Weights of a small image classifier.
Model: 5.65M parameters, 32-pixel images, arch vit, activation gelu_tanh, moe soft, num experts 8, layers 8, width 256.
Training: soap at rate 0.0026, 6500 steps, batches of 64.
Data: trained on telescope images of galaxies (Galaxy Zoo DECaLS), 44167 training examples, 9.4 epochs.
Rows from expert 2 of block 5, named by matrix and row number. Rows with one number belong to one neuron. Each number is 50 + 10 x the weight over its row's rms, rounded and kept within 0 to 99. All counts start at 0. After the name is the row's rms in percent of the matrix's.
# up: expert up (model.blocks.5.mlp.up, 8x128x256), inputs 192-255
# down: expert down (model.blocks.5.mlp.down, 8x256x128, transposed), outputs 192-255
up.75 111:40 50 61 55 60 60 53 33 57 50 35 52 56 52 39 48 39 57 55 56 62 43 45 45 44 39 42 65 61 47 51 48 40 55 64 55 60 57 60 50 71 43 44 37 62 51 65 58 40 69 66 55 45 50 40 30 63 39 32 29 46 39 54 64
down.75 107:59 54 50 52 44 42 57 44 27 55 41 52 62 67 49 61 71 47 57 29 62 52 28 44 53 67 45 29 54 64 68 51 40 34 58 62 41 57 58 39 50 39 45 46 26 53 78 54 61 47 48 63 51 35 46 50 55 42 53 39 28 55 56 57
up.76 107:54 45 44 36 69 51 51 33 41 59 50 68 43 67 43 58 53 43 40 44 50 63 61 44 46 53 55 57 44 31 39 40 56 50 41 34 59 64 37 58 55 44 36 41 51 44 50 49 35 49 50 55 48 56 42 49 47 47 53 55 63 48 59 69
down.76 099:40 58 29 51 43 34 33 60 40 54 52 23 42 53 55 59 42 51 63 37 43 48 59 49 35 56 45 51 50 57 55 63 43 51 56 53 67 46 63 53 23 33 63 51 41 62 45 48 66 59 55 65 52 42 50 58 53 38 59 46 37 43 50 43
up.77 093:58 44 32 43 40 41 33 44 40 47 59 46 59 54 56 58 39 42 45 39 68 35 42 59 54 48 46 75 26 52 68 78 42 37 53 40 49 53 56 40 59 47 68 60 49 62 40 41 53 42 57 47 56 53 50 54 53 52 54 41 46 50 43 43
down.77 084:57 46 51 55 43 46 59 60 48 48 35 46 31 51 40 53 82 69 41 71 44 48 61 58 49 40 36 36 57 79 49 43 55 69 50 42 27 52 46 68 54 49 39 26 53 48 64 61 68 56 66 47 67 48 41 51 46 59 52 42 56 47 59 47
up.78 098:40 45 56 42 60 40 60 50 56 55 38 57 48 61 55 46 67 61 55 57 76 41 39 40 37 36 55 57 51 41 56 51 48 49 40 50 63 62 71 51 75 57 53 23 54 50 63 57 56 50 52 39 49 58 57 48 57 34 51 55 69 59 51 60
down.78 107:53 57 37 52 51 54 29 39 29 44 63 53 45 35 31 64 68 49 41 60 61 52 36 53 39 73 45 46 41 46 55 43 39 55 40 55 30 56 50 39 42 56 67 53 48 62 40 49 47 58 70 81 69 52 46 46 45 47 47 45 32 50 51 56
up.79 109:41 35 45 47 44 49 33 48 40 38 59 39 59 53 52 38 56 53 51 50 48 45 46 29 59 60 46 54 54 49 46 55 56 49 49 45 51 58 58 53 55 49 46 53 45 59 55 52 62 63 57 72 44 53 43 51 62 41 56 39 45 46 59 52
down.79 106:36 43 48 50 51 51 62 54 46 62 40 64 28 48 55 44 58 64 56 42 56 44 52 58 61 54 48 55 41 53 40 66 59 63 46 54 41 53 52 48 35 61 33 43 46 58 52 80 51 40 52 50 53 44 49 49 47 48 42 81 54 52 29 58
up.80 110:45 41 33 56 59 48 48 56 50 55 55 45 49 46 56 64 51 46 51 42 33 30 47 53 36 51 50 42 51 51 52 33 47 63 62 46 59 60 45 49 43 45 30 41 54 51 39 49 49 52 38 45 53 59 71 53 61 59 69 62 53 41 59 68
down.80 115:52 34 53 59 50 64 67 46 47 41 43 54 46 52 57 46 58 46 68 25 42 54 49 34 58 56 45 60 43 71 63 42 57 47 25 44 42 37 49 63 56 58 54 73 55 66 38 43 45 50 51 48 43 57 46 53 55 60 57 37 62 52 38 59
up.81 107:72 40 60 54 50 37 36 52 37 51 43 52 41 41 34 70 47 48 36 70 51 51 59 55 51 41 61 70 45 48 58 63 60 36 53 47 49 45 62 37 36 58 61 37 66 53 55 40 38 57 74 42 38 51 50 46 42 72 51 53 60 72 50 53
down.81 107:63 49 48 51 49 57 51 44 26 54 56 54 41 74 52 31 66 55 59 61 50 40 43 33 59 50 46 33 71 38 45 58 42 43 25 48 67 48 45 59 38 24 54 53 50 39 60 40 36 53 51 47 56 51 42 37 45 42 40 51 43 50 33 57
up.82 083:56 64 42 47 55 45 48 41 52 70 55 22 49 36 44 41 44 50 43 46 38 44 53 57 37 49 60 54 41 67 46 65 53 52 54 46 68 56 51 66 48 70 48 49 57 62 43 50 43 43 46 49 63 27 55 58 27 64 50 53 62 39 39 30
down.82 078:35 46 43 62 73 53 33 50 27 45 53 46 54 44 64 49 61 65 32 56 51 54 55 56 45 64 57 37 46 45 59 66 41 58 58 45 50 31 45 49 36 34 50 33 63 51 40 44 45 39 45 58 56 31 55 53 50 45 39 59 34 59 39 49
up.83 083:41 54 37 51 41 48 45 34 43 51 56 48 36 41 36 51 47 41 32 47 47 55 46 54 43 54 40 25 39 42 29 69 60 43 57 42 63 44 50 70 54 52 43 66 49 48 34 42 47 52 60 64 39 47 60 50 57 49 50 74 31 58 33 38
down.83 081:56 47 49 53 65 61 48 58 25 50 59 51 50 69 56 54 66 52 49 50 54 55 35 48 56 26 66 53 41 48 50 56 48 45 38 46 45 34 51 35 25 44 49 41 50 59 75 53 47 31 38 41 65 58 69 65 48 49 51 31 48 39 42 50
up.84 095:42 54 39 32 53 49 53 56 67 37 68 45 35 46 68 57 67 62 65 38 53 63 48 63 45 40 54 50 65 62 40 59 75 50 60 38 32 45 69 41 45 58 50 46 58 47 56 53 48 52 45 63 64 47 56 54 55 68 60 46 42 66 49 42
down.84 097:57 52 60 52 41 44 49 51 64 58 39 49 48 62 61 55 35 32 40 46 47 51 57 43 62 66 63 64 59 56 41 54 41 55 64 52 44 51 64 43 52 52 50 31 43 42 67 49 49 54 45 44 34 52 32 34 31 52 12 55 74 36 52 52
up.85 089:53 52 61 56 59 52 26 47 61 62 48 63 45 59 52 35 46 57 56 64 57 39 39 51 60 44 52 56 64 46 58 48 41 45 32 78 69 50 35 62 46 50 43 38 56 40 35 60 60 57 42 45 60 57 62 45 47 52 48 41 47 48 49 51
down.85 085:56 66 48 64 67 40 46 61 56 62 51 49 39 46 56 58 63 42 55 48 48 57 37 55 30 51 37 59 53 35 55 58 23 44 34 32 62 64 53 47 48 41 66 70 38 65 34 47 77 40 63 54 43 64 52 50 46 46 50 56 65 45 68 55
up.86 088:57 44 59 46 52 49 51 51 46 59 69 55 59 36 33 62 46 73 54 44 47 61 47 66 50 61 52 52 49 54 69 44 48 55 67 51 61 45 41 55 47 41 52 42 50 52 55 42 58 43 44 50 58 58 38 68 39 68 50 50 48 40 65 49
down.86 084:51 49 52 52 57 54 52 64 66 35 50 53 48 60 37 45 63 40 66 35 37 61 26 47 39 24 48 60 48 48 36 51 56 49 42 40 38 48 59 70 44 68 40 64 51 49 42 46 63 65 49 47 57 62 53 51 36 56 54 51 38 51 45 33
up.87 123:46 65 57 45 64 40 34 40 55 46 47 47 66 37 62 69 40 36 61 52 61 48 40 49 63 34 45 45 46 70 51 53 43 40 59 46 33 26 33 49 46 73 43 50 53 42 79 55 58 59 31 32 39 54 41 41 43 55 56 59 48 59 47 62
down.87 111:53 56 50 64 54 57 53 57 35 53 57 49 74 57 49 51 44 42 55 69 60 64 63 45 57 60 42 46 52 38 62 50 49 69 42 50 46 53 59 41 37 45 49 35 57 42 48 45 48 31 43 67 52 47 30 42 75 38 45 59 53 61 42 55
up.88 121:65 65 63 52 51 54 46 43 55 65 44 66 44 24 36 65 55 51 60 52 47 47 40 51 37 54 57 46 45 57 33 47 65 55 46 57 47 63 53 51 65 60 55 65 35 54 53 47 45 52 38 41 74 51 46 61 42 69 52 33 52 63 44 52
down.88 118:52 39 53 44 49 45 43 47 45 57 45 50 34 59 52 38 51 53 65 60 45 59 33 51 51 58 44 17 57 55 42 47 47 43 50 49 48 43 67 41 82 66 42 30 60 64 52 45 66 34 32 66 40 50 57 43 46 43 62 48 45 45 37 57
up.89 107:51 55 66 52 56 51 56 56 64 55 46 55 57 71 37 49 45 57 51 43 52 49 60 45 52 50 48 42 53 55 39 47 41 61 50 55 68 56 52 50 65 35 49 42 43 44 49 44 60 54 61 54 56 38 52 48 66 54 49 56 43 65 35 56
down.89 090:57 41 49 40 55 57 61 51 41 52 53 51 57 48 29 43 50 56 44 52 43 58 51 35 36 40 59 51 49 40 50 57 60 41 43 62 49 49 42 35 58 60 61 41 25 39 46 50 49 55 55 60 34 47 69 53 34 49 52 29 47 38 56 69
up.90 087:47 59 60 40 33 63 41 49 40 39 33 52 57 68 70 57 63 49 39 33 38 53 37 47 43 38 49 44 53 52 57 60 37 54 45 36 46 41 44 59 45 52 45 56 43 40 46 51 45 73 58 46 36 46 54 60 33 48 54 74 46 59 48 45
down.90 093:43 53 58 41 51 46 35 51 66 73 57 45 50 48 66 35 55 65 53 58 38 48 64 56 69 52 46 62 38 65 49 22 48 43 71 58 43 46 57 48 57 55 35 69 43 46 40 40 53 38 51 43 59 53 61 57 60 56 37 48 71 56 35 46
up.91 125:38 43 50 44 49 29 22 40 67 54 48 54 47 60 59 49 36 49 61 39 64 26 44 64 52 48 48 39 36 56 47 50 33 50 44 56 52 57 63 53 48 43 51 51 51 45 62 50 59 30 48 30 57 41 55 59 50 58 49 50 42 55 52 53
down.91 118:44 39 39 42 52 56 56 51 41 53 59 52 45 37 32 53 45 40 51 59 46 59 64 65 41 71 55 62 62 53 54 53 54 57 50 57 59 62 54 35 77 34 72 57 42 61 33 52 46 66 39 59 68 57 33 53 51 65 46 51 59 61 59 46
up.92 079:56 29 42 48 46 54 60 52 53 43 53 47 29 37 41 61 69 61 54 61 38 60 48 38 56 46 46 41 57 48 53 55 62 63 54 48 81 38 45 46 53 31 30 39 50 43 39 52 36 38 50 60 52 61 49 41 63 47 45 58 56 39 51 44
down.92 085:47 49 53 43 66 52 44 44 63 41 50 49 52 40 41 48 53 59 55 66 63 60 68 41 51 51 70 56 53 57 42 51 35 39 37 37 35 76 57 60 54 54 58 38 56 47 59 52 66 41 69 56 39 40 42 50 38 41 56 44 71 47 32 39
up.93 102:54 45 41 56 37 53 59 58 42 62 67 35 35 43 42 62 53 51 51 39 48 53 73 67 54 47 41 58 50 46 43 61 58 42 46 68 45 63 47 41 73 53 24 49 39 65 37 44 63 62 51 40 27 51 38 51 64 36 62 63 47 36 74 54
down.93 102:54 54 58 58 43 48 46 69 32 47 47 65 47 50 55 24 66 61 65 73 68 40 44 47 45 64 51 39 55 63 37 50 24 43 39 38 44 54 50 60 49 51 41 44 60 40 56 70 59 60 55 55 56 62 54 66 29 52 42 55 46 39 45 32
up.94 100:62 58 56 61 68 61 51 58 56 54 57 47 54 60 48 47 47 45 41 46 62 49 58 40 49 37 39 40 51 35 57 53 57 50 43 61 42 26 35 58 51 47 55 45 64 55 68 48 53 49 42 41 32 54 57 63 40 65 58 48 37 43 29 39
down.94 095:59 41 55 55 54 41 45 51 59 77 48 57 43 56 56 47 41 50 38 36 55 51 31 47 56 64 32 42 35 54 48 40 43 55 72 58 47 61 39 56 69 43 48 31 50 55 60 53 41 65 47 47 20 52 66 49 57 40 47 68 37 47 40 43
up.95 116:54 45 38 34 39 46 48 55 31 58 35 47 51 50 69 32 64 43 54 45 46 50 32 61 46 57 59 53 53 60 52 53 47 48 40 80 54 58 42 32 52 39 60 38 48 50 61 38 43 49 45 43 60 60 48 46 54 61 71 36 58 67 54 45
down.95 101:56 56 44 39 42 37 50 50 36 43 47 56 59 38 39 68 55 36 56 51 57 50 59 51 47 42 45 42 47 59 52 57 64 53 48 65 69 55 41 36 65 47 37 61 56 33 44 65 53 37 54 51 69 56 41 57 32 62 47 80 50 45 49 43
up.96 101:56 52 44 55 41 55 48 38 55 56 37 58 42 54 51 55 61 48 50 41 57 59 49 63 45 44 39 56 58 48 42 43 50 37 50 62 56 34 45 84 61 34 52 52 64 57 54 66 33 49 48 38 57 52 41 46 58 60 40 30 46 33 53 62
down.96 107:61 43 39 55 53 58 43 52 54 48 37 55 58 42 66 52 35 44 62 44 40 34 69 50 48 39 43 52 56 44 62 40 36 56 53 54 47 60 42 54 67 49 45 43 50 45 59 32 47 50 72 62 38 47 51 46 75 44 58 52 48 52 32 55
up.97 094:63 56 46 71 61 38 38 44 34 70 44 38 39 46 69 37 52 46 57 50 33 50 53 51 60 42 60 55 59 51 46 48 37 42 56 70 40 47 39 53 35 52 53 39 29 50 44 40 67 50 64 50 43 49 52 38 57 46 50 44 58 47 53 40
down.97 098:65 53 24 47 48 70 55 63 60 43 59 44 47 48 54 50 56 45 52 33 66 61 54 53 47 59 35 37 49 47 41 49 57 63 48 52 39 46 49 41 57 49 53 57 44 45 46 68 47 46 48 36 62 37 71 60 46 46 37 52 69 40 58 60
up.98 106:53 56 45 56 50 32 37 66 57 49 53 42 47 64 46 60 55 56 48 53 63 49 53 58 83 65 45 57 57 49 42 66 46 36 43 43 56 35 47 65 62 38 40 49 56 41 50 49 47 57 38 38 47 50 51 33 53 46 50 36 36 48 41 45
down.98 107:45 55 36 56 51 45 63 40 64 44 32 55 19 50 44 36 52 47 53 46 47 59 61 48 49 50 31 43 61 46 44 39 39 45 50 54 38 64 33 37 59 52 53 64 57 49 43 58 59 64 60 38 39 46 48 60 42 61 44 64 50 45 41 44
up.99 132:52 56 52 48 65 41 52 59 49 56 56 56 49 64 54 43 56 53 49 52 62 51 46 49 55 43 32 54 57 63 31 22 53 39 56 66 34 58 41 50 57 37 47 48 49 47 55 35 43 58 32 29 63 43 79 52 31 56 63 45 47 54 55 60
down.99 123:39 42 53 56 62 49 50 42 51 60 61 58 44 43 49 61 38 48 71 37 49 39 56 58 74 52 54 46 32 52 50 57 59 48 58 40 62 46 40 55 57 43 45 47 42 39 51 50 48 53 51 39 28 45 44 45 41 65 30 55 51 50 49 42
up.100 096:61 52 49 57 57 43 49 61 45 42 52 54 30 54 53 71 34 51 57 60 43 60 36 53 53 57 53 60 60 46 55 49 56 46 43 52 63 53 47 34 52 55 35 55 44 40 44 57 74 45 43 76 49 51 27 57 52 57 34 49 44 29 37 39
down.100 095:50 44 48 58 40 49 50 48 61 37 62 49 28 58 37 37 58 50 44 68 42 42 56 46 68 26 56 39 41 46 35 38 40 54 60 57 43 45 61 57 68 58 46 72 40 59 30 30 57 37 55 58 67 42 31 57 57 72 64 51 67 39 28 39
up.101 096:53 32 57 70 49 41 44 36 54 36 39 54 41 50 37 45 49 51 54 73 71 44 47 75 44 71 61 57 32 50 46 56 65 56 58 46 51 62 57 46 62 56 52 43 33 39 54 54 52 46 56 62 53 56 51 45 70 41 56 49 55 53 44 40
down.101 093:56 63 40 54 56 68 58 42 44 57 57 52 59 74 55 38 66 51 51 49 67 44 48 51 49 38 53 24 40 54 50 52 33 64 44 53 59 53 57 45 44 51 59 58 70 62 70 57 43 30 56 47 63 43 66 41 47 69 53 51 44 41 44 48
up.102 080:41 58 33 31 52 47 52 57 49 60 50 58 33 42 65 59 48 34 52 66 44 58 56 46 56 49 60 61 61 64 45 46 60 48 55 50 69 54 53 57 57 28 49 39 31 50 77 67 47 41 49 54 53 50 40 64 61 48 47 66 54 62 22 39
down.102 078:54 59 45 54 46 44 46 35 49 48 46 44 62 59 58 45 65 54 53 63 57 51 43 50 49 59 63 38 56 64 47 55 65 43 21 56 57 47 69 63 47 46 53 64 34 44 40 48 58 60 44 50 42 50 34 49 54 42 56 36 43 33 59 75
up.103 096:46 41 58 52 37 40 48 42 42 47 60 43 59 49 62 59 45 72 57 52 27 51 60 59 39 78 64 53 46 63 30 69 55 51 54 43 63 42 53 56 74 65 36 34 54 57 58 53 66 49 56 32 56 49 40 49 63 51 37 49 33 58 49 46
down.103 100:57 30 52 42 52 50 51 55 67 49 64 27 35 55 59 40 44 48 44 45 41 41 55 54 56 55 54 36 62 61 50 38 63 56 48 51 40 64 70 26 50 61 36 46 48 49 62 53 44 35 38 65 47 40 59 47 45 48 52 57 41 53 28 37
up.104 076:64 47 44 48 46 51 44 49 49 46 57 53 59 60 38 40 65 54 46 62 53 67 64 45 51 57 40 63 58 43 36 44 53 67 39 42 60 67 46 27 57 55 56 56 52 63 37 52 64 26 68 75 59 66 44 64 57 44 60 52 39 39 55 56
down.104 082:58 49 50 44 42 51 61 55 49 48 69 38 59 49 54 50 53 44 43 65 40 56 51 50 45 47 43 67 65 51 36 31 54 51 58 51 62 32 52 43 58 58 64 57 62 49 55 29 36 50 50 55 64 52 42 42 39 62 56 71 54 57 44 41
up.105 111:43 31 68 44 46 59 55 46 47 55 48 54 44 42 51 37 55 60 63 41 55 37 22 49 49 48 46 36 61 42 40 53 33 33 43 45 58 48 51 57 50 57 59 66 43 60 59 64 34 61 71 50 78 37 68 43 44 51 55 29 51 48 58 57
down.105 108:62 38 46 58 57 52 53 50 44 54 49 53 45 55 61 60 63 62 52 36 48 52 56 50 52 41 39 59 48 52 51 46 50 55 45 60 55 41 58 40 54 43 58 58 45 52 60 31 42 56 52 57 43 38 54 40 72 43 45 38 43 57 56 54
up.106 093:74 53 45 50 33 46 56 54 64 43 58 57 53 41 38 50 54 37 42 66 50 59 39 56 41 39 38 45 43 30 54 69 44 47 51 47 33 53 39 59 57 60 64 53 63 55 61 37 43 62 34 47 36 43 46 56 49 46 43 51 51 36 34 46
down.106 094:41 44 65 73 43 40 59 50 45 66 58 60 48 25 51 58 46 53 60 53 48 50 60 56 49 49 49 41 51 46 51 49 46 39 62 42 58 55 45 41 45 73 43 39 40 39 66 40 61 61 47 55 44 56 61 47 56 38 64 48 52 43 33 50
up.107 116:53 29 39 67 46 48 55 38 55 41 49 63 33 45 56 63 38 72 55 60 65 73 43 49 65 45 55 73 60 57 46 24 64 62 63 44 54 62 38 39 56 52 33 57 66 52 35 48 38 37 60 62 46 49 41 51 55 39 52 51 53 39 38 29
down.107 102:60 40 53 44 53 49 56 43 67 43 38 44 48 37 52 54 52 37 49 66 34 56 58 46 64 56 46 46 54 70 52 55 47 48 47 41 51 66 58 64 45 62 46 49 72 61 64 40 53 43 49 58 62 37 29 54 50 45 44 68 47 54 37 54
up.108 081:42 40 32 67 59 57 72 48 52 58 50 55 62 38 45 66 41 60 45 64 36 43 38 37 55 39 45 64 52 54 35 60 57 59 57 44 66 40 44 48 49 52 46 59 64 57 57 59 47 45 77 44 52 45 44 50 59 54 42 41 47 47 55 58
down.108 078:48 47 55 58 49 62 40 44 29 56 47 35 57 32 43 43 72 55 62 55 64 46 52 54 52 48 63 65 61 50 52 47 45 40 32 43 65 47 47 62 49 47 61 48 64 54 39 35 69 28 50 52 49 47 33 39 53 62 41 49 38 27 27 46
up.109 100:30 42 42 44 57 64 37 45 37 54 36 42 40 51 43 53 57 75 43 32 46 64 42 40 54 45 53 59 45 44 48 48 57 34 47 51 59 61 58 50 59 27 59 38 62 40 50 45 49 50 55 48 56 35 39 48 46 58 42 30 38 55 46 47
down.109 104:63 50 43 52 45 53 54 34 61 53 41 46 29 52 44 57 48 35 36 55 58 54 38 54 69 78 29 41 62 61 41 43 49 56 55 41 69 45 39 49 41 62 45 40 50 54 54 49 50 64 33 47 50 48 65 63 61 50 35 45 46 50 61 52
up.110 103:42 41 52 39 51 73 44 48 73 38 52 52 27 59 50 54 56 61 48 61 52 48 38 61 37 63 53 51 45 47 47 56 53 66 47 46 48 48 55 50 63 55 59 45 65 58 50 70 41 38 56 20 62 54 25 55 46 46 44 40 52 44 48 55
down.110 102:48 55 63 45 61 67 41 56 61 69 39 51 51 45 71 54 51 43 43 42 39 43 46 57 66 67 46 39 54 48 42 39 56 42 51 50 49 49 34 38 39 72 48 37 59 34 65 54 53 53 45 59 42 42 58 48 52 67 31 41 31 44 50 56
up.111 116:64 40 55 44 57 65 49 40 43 59 52 38 51 46 38 54 55 51 41 60 53 43 33 59 42 41 30 44 50 46 55 58 47 59 47 52 42 44 38 44 71 57 43 51 48 50 55 53 57 48 45 41 75 75 44 73 32 56 50 70 47 40 57 69
down.111 114:53 42 61 50 72 49 51 43 62 62 41 46 30 53 55 37 47 71 47 74 68 54 50 53 50 43 61 41 45 45 53 41 53 58 64 54 61 46 63 54 62 61 55 37 48 48 61 51 56 66 53 55 38 47 49 54 54 41 60 45 43 53 34 42
up.112 117:37 58 58 50 50 53 41 41 50 42 54 59 46 38 49 45 41 61 66 42 50 64 44 66 48 40 41 47 52 62 51 55 42 41 55 48 59 35 57 56 61 43 44 41 35 45 45 52 50 46 40 43 65 56 41 62 51 50 55 49 42 17 47 35
down.112 112:57 50 47 39 49 51 45 49 64 70 41 52 38 57 38 39 65 58 33 44 58 30 51 58 44 54 56 57 49 54 59 50 52 43 46 38 59 52 47 40 50 45 43 47 73 72 46 41 54 53 52 52 35 19 50 51 61 58 69 52 44 51 39 47
up.113 125:46 42 34 55 51 58 43 45 39 51 54 56 42 52 48 53 46 51 46 38 53 40 59 55 37 38 35 43 48 48 44 56 43 56 43 44 72 36 62 66 52 57 69 48 56 53 61 39 50 53 47 62 55 38 50 62 51 48 40 39 40 55 25 40
down.113 116:34 55 49 47 37 55 54 43 49 39 50 41 54 41 42 42 47 50 49 53 59 35 74 52 44 48 56 50 55 42 58 49 57 54 55 43 60 47 54 46 49 55 50 50 31 62 67 65 49 39 56 44 71 53 57 37 54 59 58 42 69 46 47 38
up.114 104:44 39 67 41 41 36 40 45 55 47 52 47 43 47 41 55 54 55 53 57 35 51 68 48 48 49 62 39 52 53 34 46 27 52 56 54 72 48 62 56 39 53 52 39 49 53 38 54 68 39 54 41 48 49 40 54 56 63 66 53 53 53 61 54
down.114 100:36 48 43 50 31 70 68 46 43 54 34 59 48 45 59 57 45 49 58 22 61 47 49 57 52 60 58 67 57 65 48 50 53 58 20 56 44 64 56 41 48 56 53 43 46 47 47 43 59 57 46 54 39 44 46 57 44 72 68 70 59 35 57 51
up.115 075:37 58 58 49 53 42 42 48 56 44 43 48 47 33 55 36 70 35 63 50 63 46 52 57 44 35 51 59 61 65 46 45 52 55 64 53 56 43 48 37 47 61 42 37 54 66 32 65 60 45 54 50 46 63 32 51 53 40 63 58 65 38 42 38
down.115 075:26 56 47 60 58 33 62 67 59 49 63 36 43 46 52 42 63 43 59 41 42 52 43 45 66 58 62 68 58 33 58 38 40 47 42 58 67 48 60 51 57 42 61 44 58 49 58 56 57 56 37 48 45 63 36 46 65 63 39 48 59 46 39 48
up.116 085:55 46 54 38 50 49 41 45 47 53 49 45 23 47 56 56 40 41 68 33 50 51 69 41 42 47 46 52 58 60 51 35 64 42 34 44 42 53 58 63 65 54 50 54 41 34 60 38 53 55 55 47 66 50 60 40 33 56 48 60 58 69 64 58
down.116 081:43 39 51 41 42 43 45 47 56 42 38 53 55 57 70 58 41 47 55 83 68 64 53 47 38 45 42 34 59 54 37 65 54 48 53 51 36 48 32 34 52 56 46 27 50 61 68 37 50 40 37 59 49 53 54 50 68 42 43 34 36 53 60 41
up.117 106:51 37 56 43 67 48 49 49 50 41 56 58 52 41 43 46 34 45 62 47 25 62 39 67 65 53 42 54 63 71 50 53 56 56 54 53 40 49 33 55 53 58 52 79 39 53 58 56 41 54 38 70 56 40 44 70 37 65 39 34 46 65 52 45
down.117 112:54 41 58 71 65 57 28 35 68 35 45 48 49 69 31 57 50 74 44 69 56 52 38 59 44 48 48 44 58 56 52 47 32 46 55 47 61 57 53 59 41 61 62 31 48 55 49 39 37 70 52 39 59 43 34 56 65 66 37 70 65 51 53 49
up.118 115:61 47 45 49 59 57 50 48 41 53 49 45 60 47 36 70 55 65 53 49 65 53 44 45 45 50 44 39 47 46 64 49 45 43 54 60 56 59 44 38 59 47 55 48 53 57 40 51 48 56 54 65 32 45 54 57 39 61 65 35 62 71 64 53
down.118 120:54 47 53 41 42 54 44 33 38 57 59 48 19 52 63 51 52 53 39 63 47 29 45 57 71 67 63 34 60 39 46 53 47 42 50 53 52 64 53 44 57 47 33 39 44 58 47 41 48 43 53 51 46 40 35 60 23 52 62 60 55 51 45 50
up.119 073:41 37 51 47 39 53 40 52 41 58 40 44 46 44 63 41 64 44 70 58 42 67 44 42 51 69 40 55 43 56 27 40 52 57 62 60 52 55 57 31 67 39 59 60 57 49 31 59 52 54 47 57 57 58 69 45 60 68 70 52 50 24 31 44
down.119 079:66 59 41 55 45 57 61 48 55 44 54 43 53 41 60 48 50 41 31 47 31 54 59 55 43 59 49 43 56 31 39 47 41 53 44 52 59 26 28 53 53 37 49 34 69 46 42 54 49 60 67 48 48 77 39 53 52 44 56 42 47 34 52 49
up.120 102:53 53 57 50 47 41 55 68 51 47 44 53 51 53 57 53 36 43 59 70 60 57 54 48 54 53 56 44 54 63 60 38 51 46 52 47 41 42 66 40 50 48 57 56 46 43 62 51 57 53 51 52 55 48 55 51 37 57 56 35 55 61 31 40
down.120 103:72 45 57 45 44 56 27 48 45 47 58 44 53 62 43 38 60 33 53 47 40 49 37 56 70 50 45 47 61 45 40 56 50 30 47 48 68 61 47 54 81 44 48 50 67 56 56 56 46 57 71 56 62 63 30 45 40 58 21 74 47 34 52 51
up.121 102:51 71 61 45 61 52 61 56 48 56 50 60 34 66 56 43 64 77 60 48 42 52 55 49 49 51 55 45 61 55 47 57 76 75 51 47 38 33 62 54 57 44 59 50 60 43 62 61 51 18 44 47 44 58 34 44 74 66 42 68 44 49 43 36
down.121 106:37 34 47 58 48 44 45 36 53 39 37 38 52 47 43 72 55 43 53 43 53 55 52 58 39 56 46 39 59 49 60 49 58 49 47 45 68 43 46 33 55 49 36 46 61 51 51 43 45 37 38 56 49 70 55 44 42 54 47 55 64 53 61 36
up.122 092:70 53 59 34 32 41 29 47 40 59 41 48 56 44 31 43 46 41 58 35 54 44 52 54 71 47 41 55 66 58 47 57 46 52 49 66 61 71 41 40 43 45 59 41 47 48 61 48 65 62 22 50 55 54 51 56 58 56 48 55 27 38 53 49
down.122 088:42 51 41 47 49 55 48 68 45 56 56 57 45 40 41 34 52 70 45 44 57 53 54 56 53 74 46 51 44 31 48 62 49 49 35 47 70 47 44 53 35 32 64 47 51 54 63 40 42 45 60 38 52 65 57 46 53 38 47 61 58 42 43 41
up.123 104:62 45 60 39 39 43 59 37 42 59 58 41 69 27 58 40 51 62 52 60 61 53 43 52 52 52 49 64 65 54 47 29 46 43 51 59 64 68 44 61 45 51 26 42 45 59 43 62 62 46 70 23 68 53 59 42 43 59 66 41 51 46 33 63
down.123 107:60 59 44 64 56 44 57 46 49 73 44 62 52 45 57 48 60 53 46 55 35 49 29 42 43 50 40 47 54 57 39 73 50 56 76 47 53 42 62 42 71 44 49 56 47 46 50 41 51 28 49 51 54 45 45 45 59 38 62 42 25 47 43 41
up.124 079:41 16 60 29 57 70 50 51 58 51 39 53 45 51 49 73 42 65 36 65 52 40 66 61 58 62 52 47 45 45 39 38 52 48 42 41 47 48 45 43 40 37 37 41 63 50 41 47 33 56 45 32 42 46 33 52 55 39 47 61 61 57 35 48
down.124 082:31 47 47 47 51 52 64 45 52 40 63 62 56 48 46 36 66 51 56 44 66 65 38 36 50 42 43 66 52 45 53 58 48 38 37 35 44 63 42 44 40 55 70 50 45 57 67 42 43 53 71 59 47 53 60 49 49 36 48 43 47 50 41 55
up.125 083:60 48 43 46 38 47 51 57 64 43 66 34 62 47 67 42 60 46 50 50 52 59 49 32 48 32 51 52 40 53 58 30 45 43 42 45 28 38 58 56 43 51 60 43 45 52 58 41 62 46 77 65 44 73 43 24 67 43 68 51 59 66 53 48
down.125 083:62 59 45 49 41 45 50 48 75 59 49 46 53 48 48 41 68 45 24 62 49 46 55 43 54 43 63 72 48 54 54 37 38 41 37 40 41 46 54 53 31 43 58 38 67 57 48 52 53 57 50 67 69 52 41 54 36 57 52 69 58 49 58 52
up.126 097:60 44 58 58 42 57 53 67 39 36 67 39 53 52 61 54 60 38 45 55 50 47 42 67 37 52 54 32 60 61 56 29 56 47 43 49 59 46 58 46 60 48 48 48 46 41 71 51 64 32 64 44 65 58 50 58 54 51 53 44 53 53 37 36
down.126 088:49 44 36 33 52 42 48 53 40 62 41 50 47 49 49 50 61 45 60 60 54 54 50 67 40 33 55 35 50 48 56 52 38 49 51 37 60 50 56 38 64 50 52 43 50 58 51 60 50 61 32 57 69 45 52 47 51 55 50 43 53 59 47 45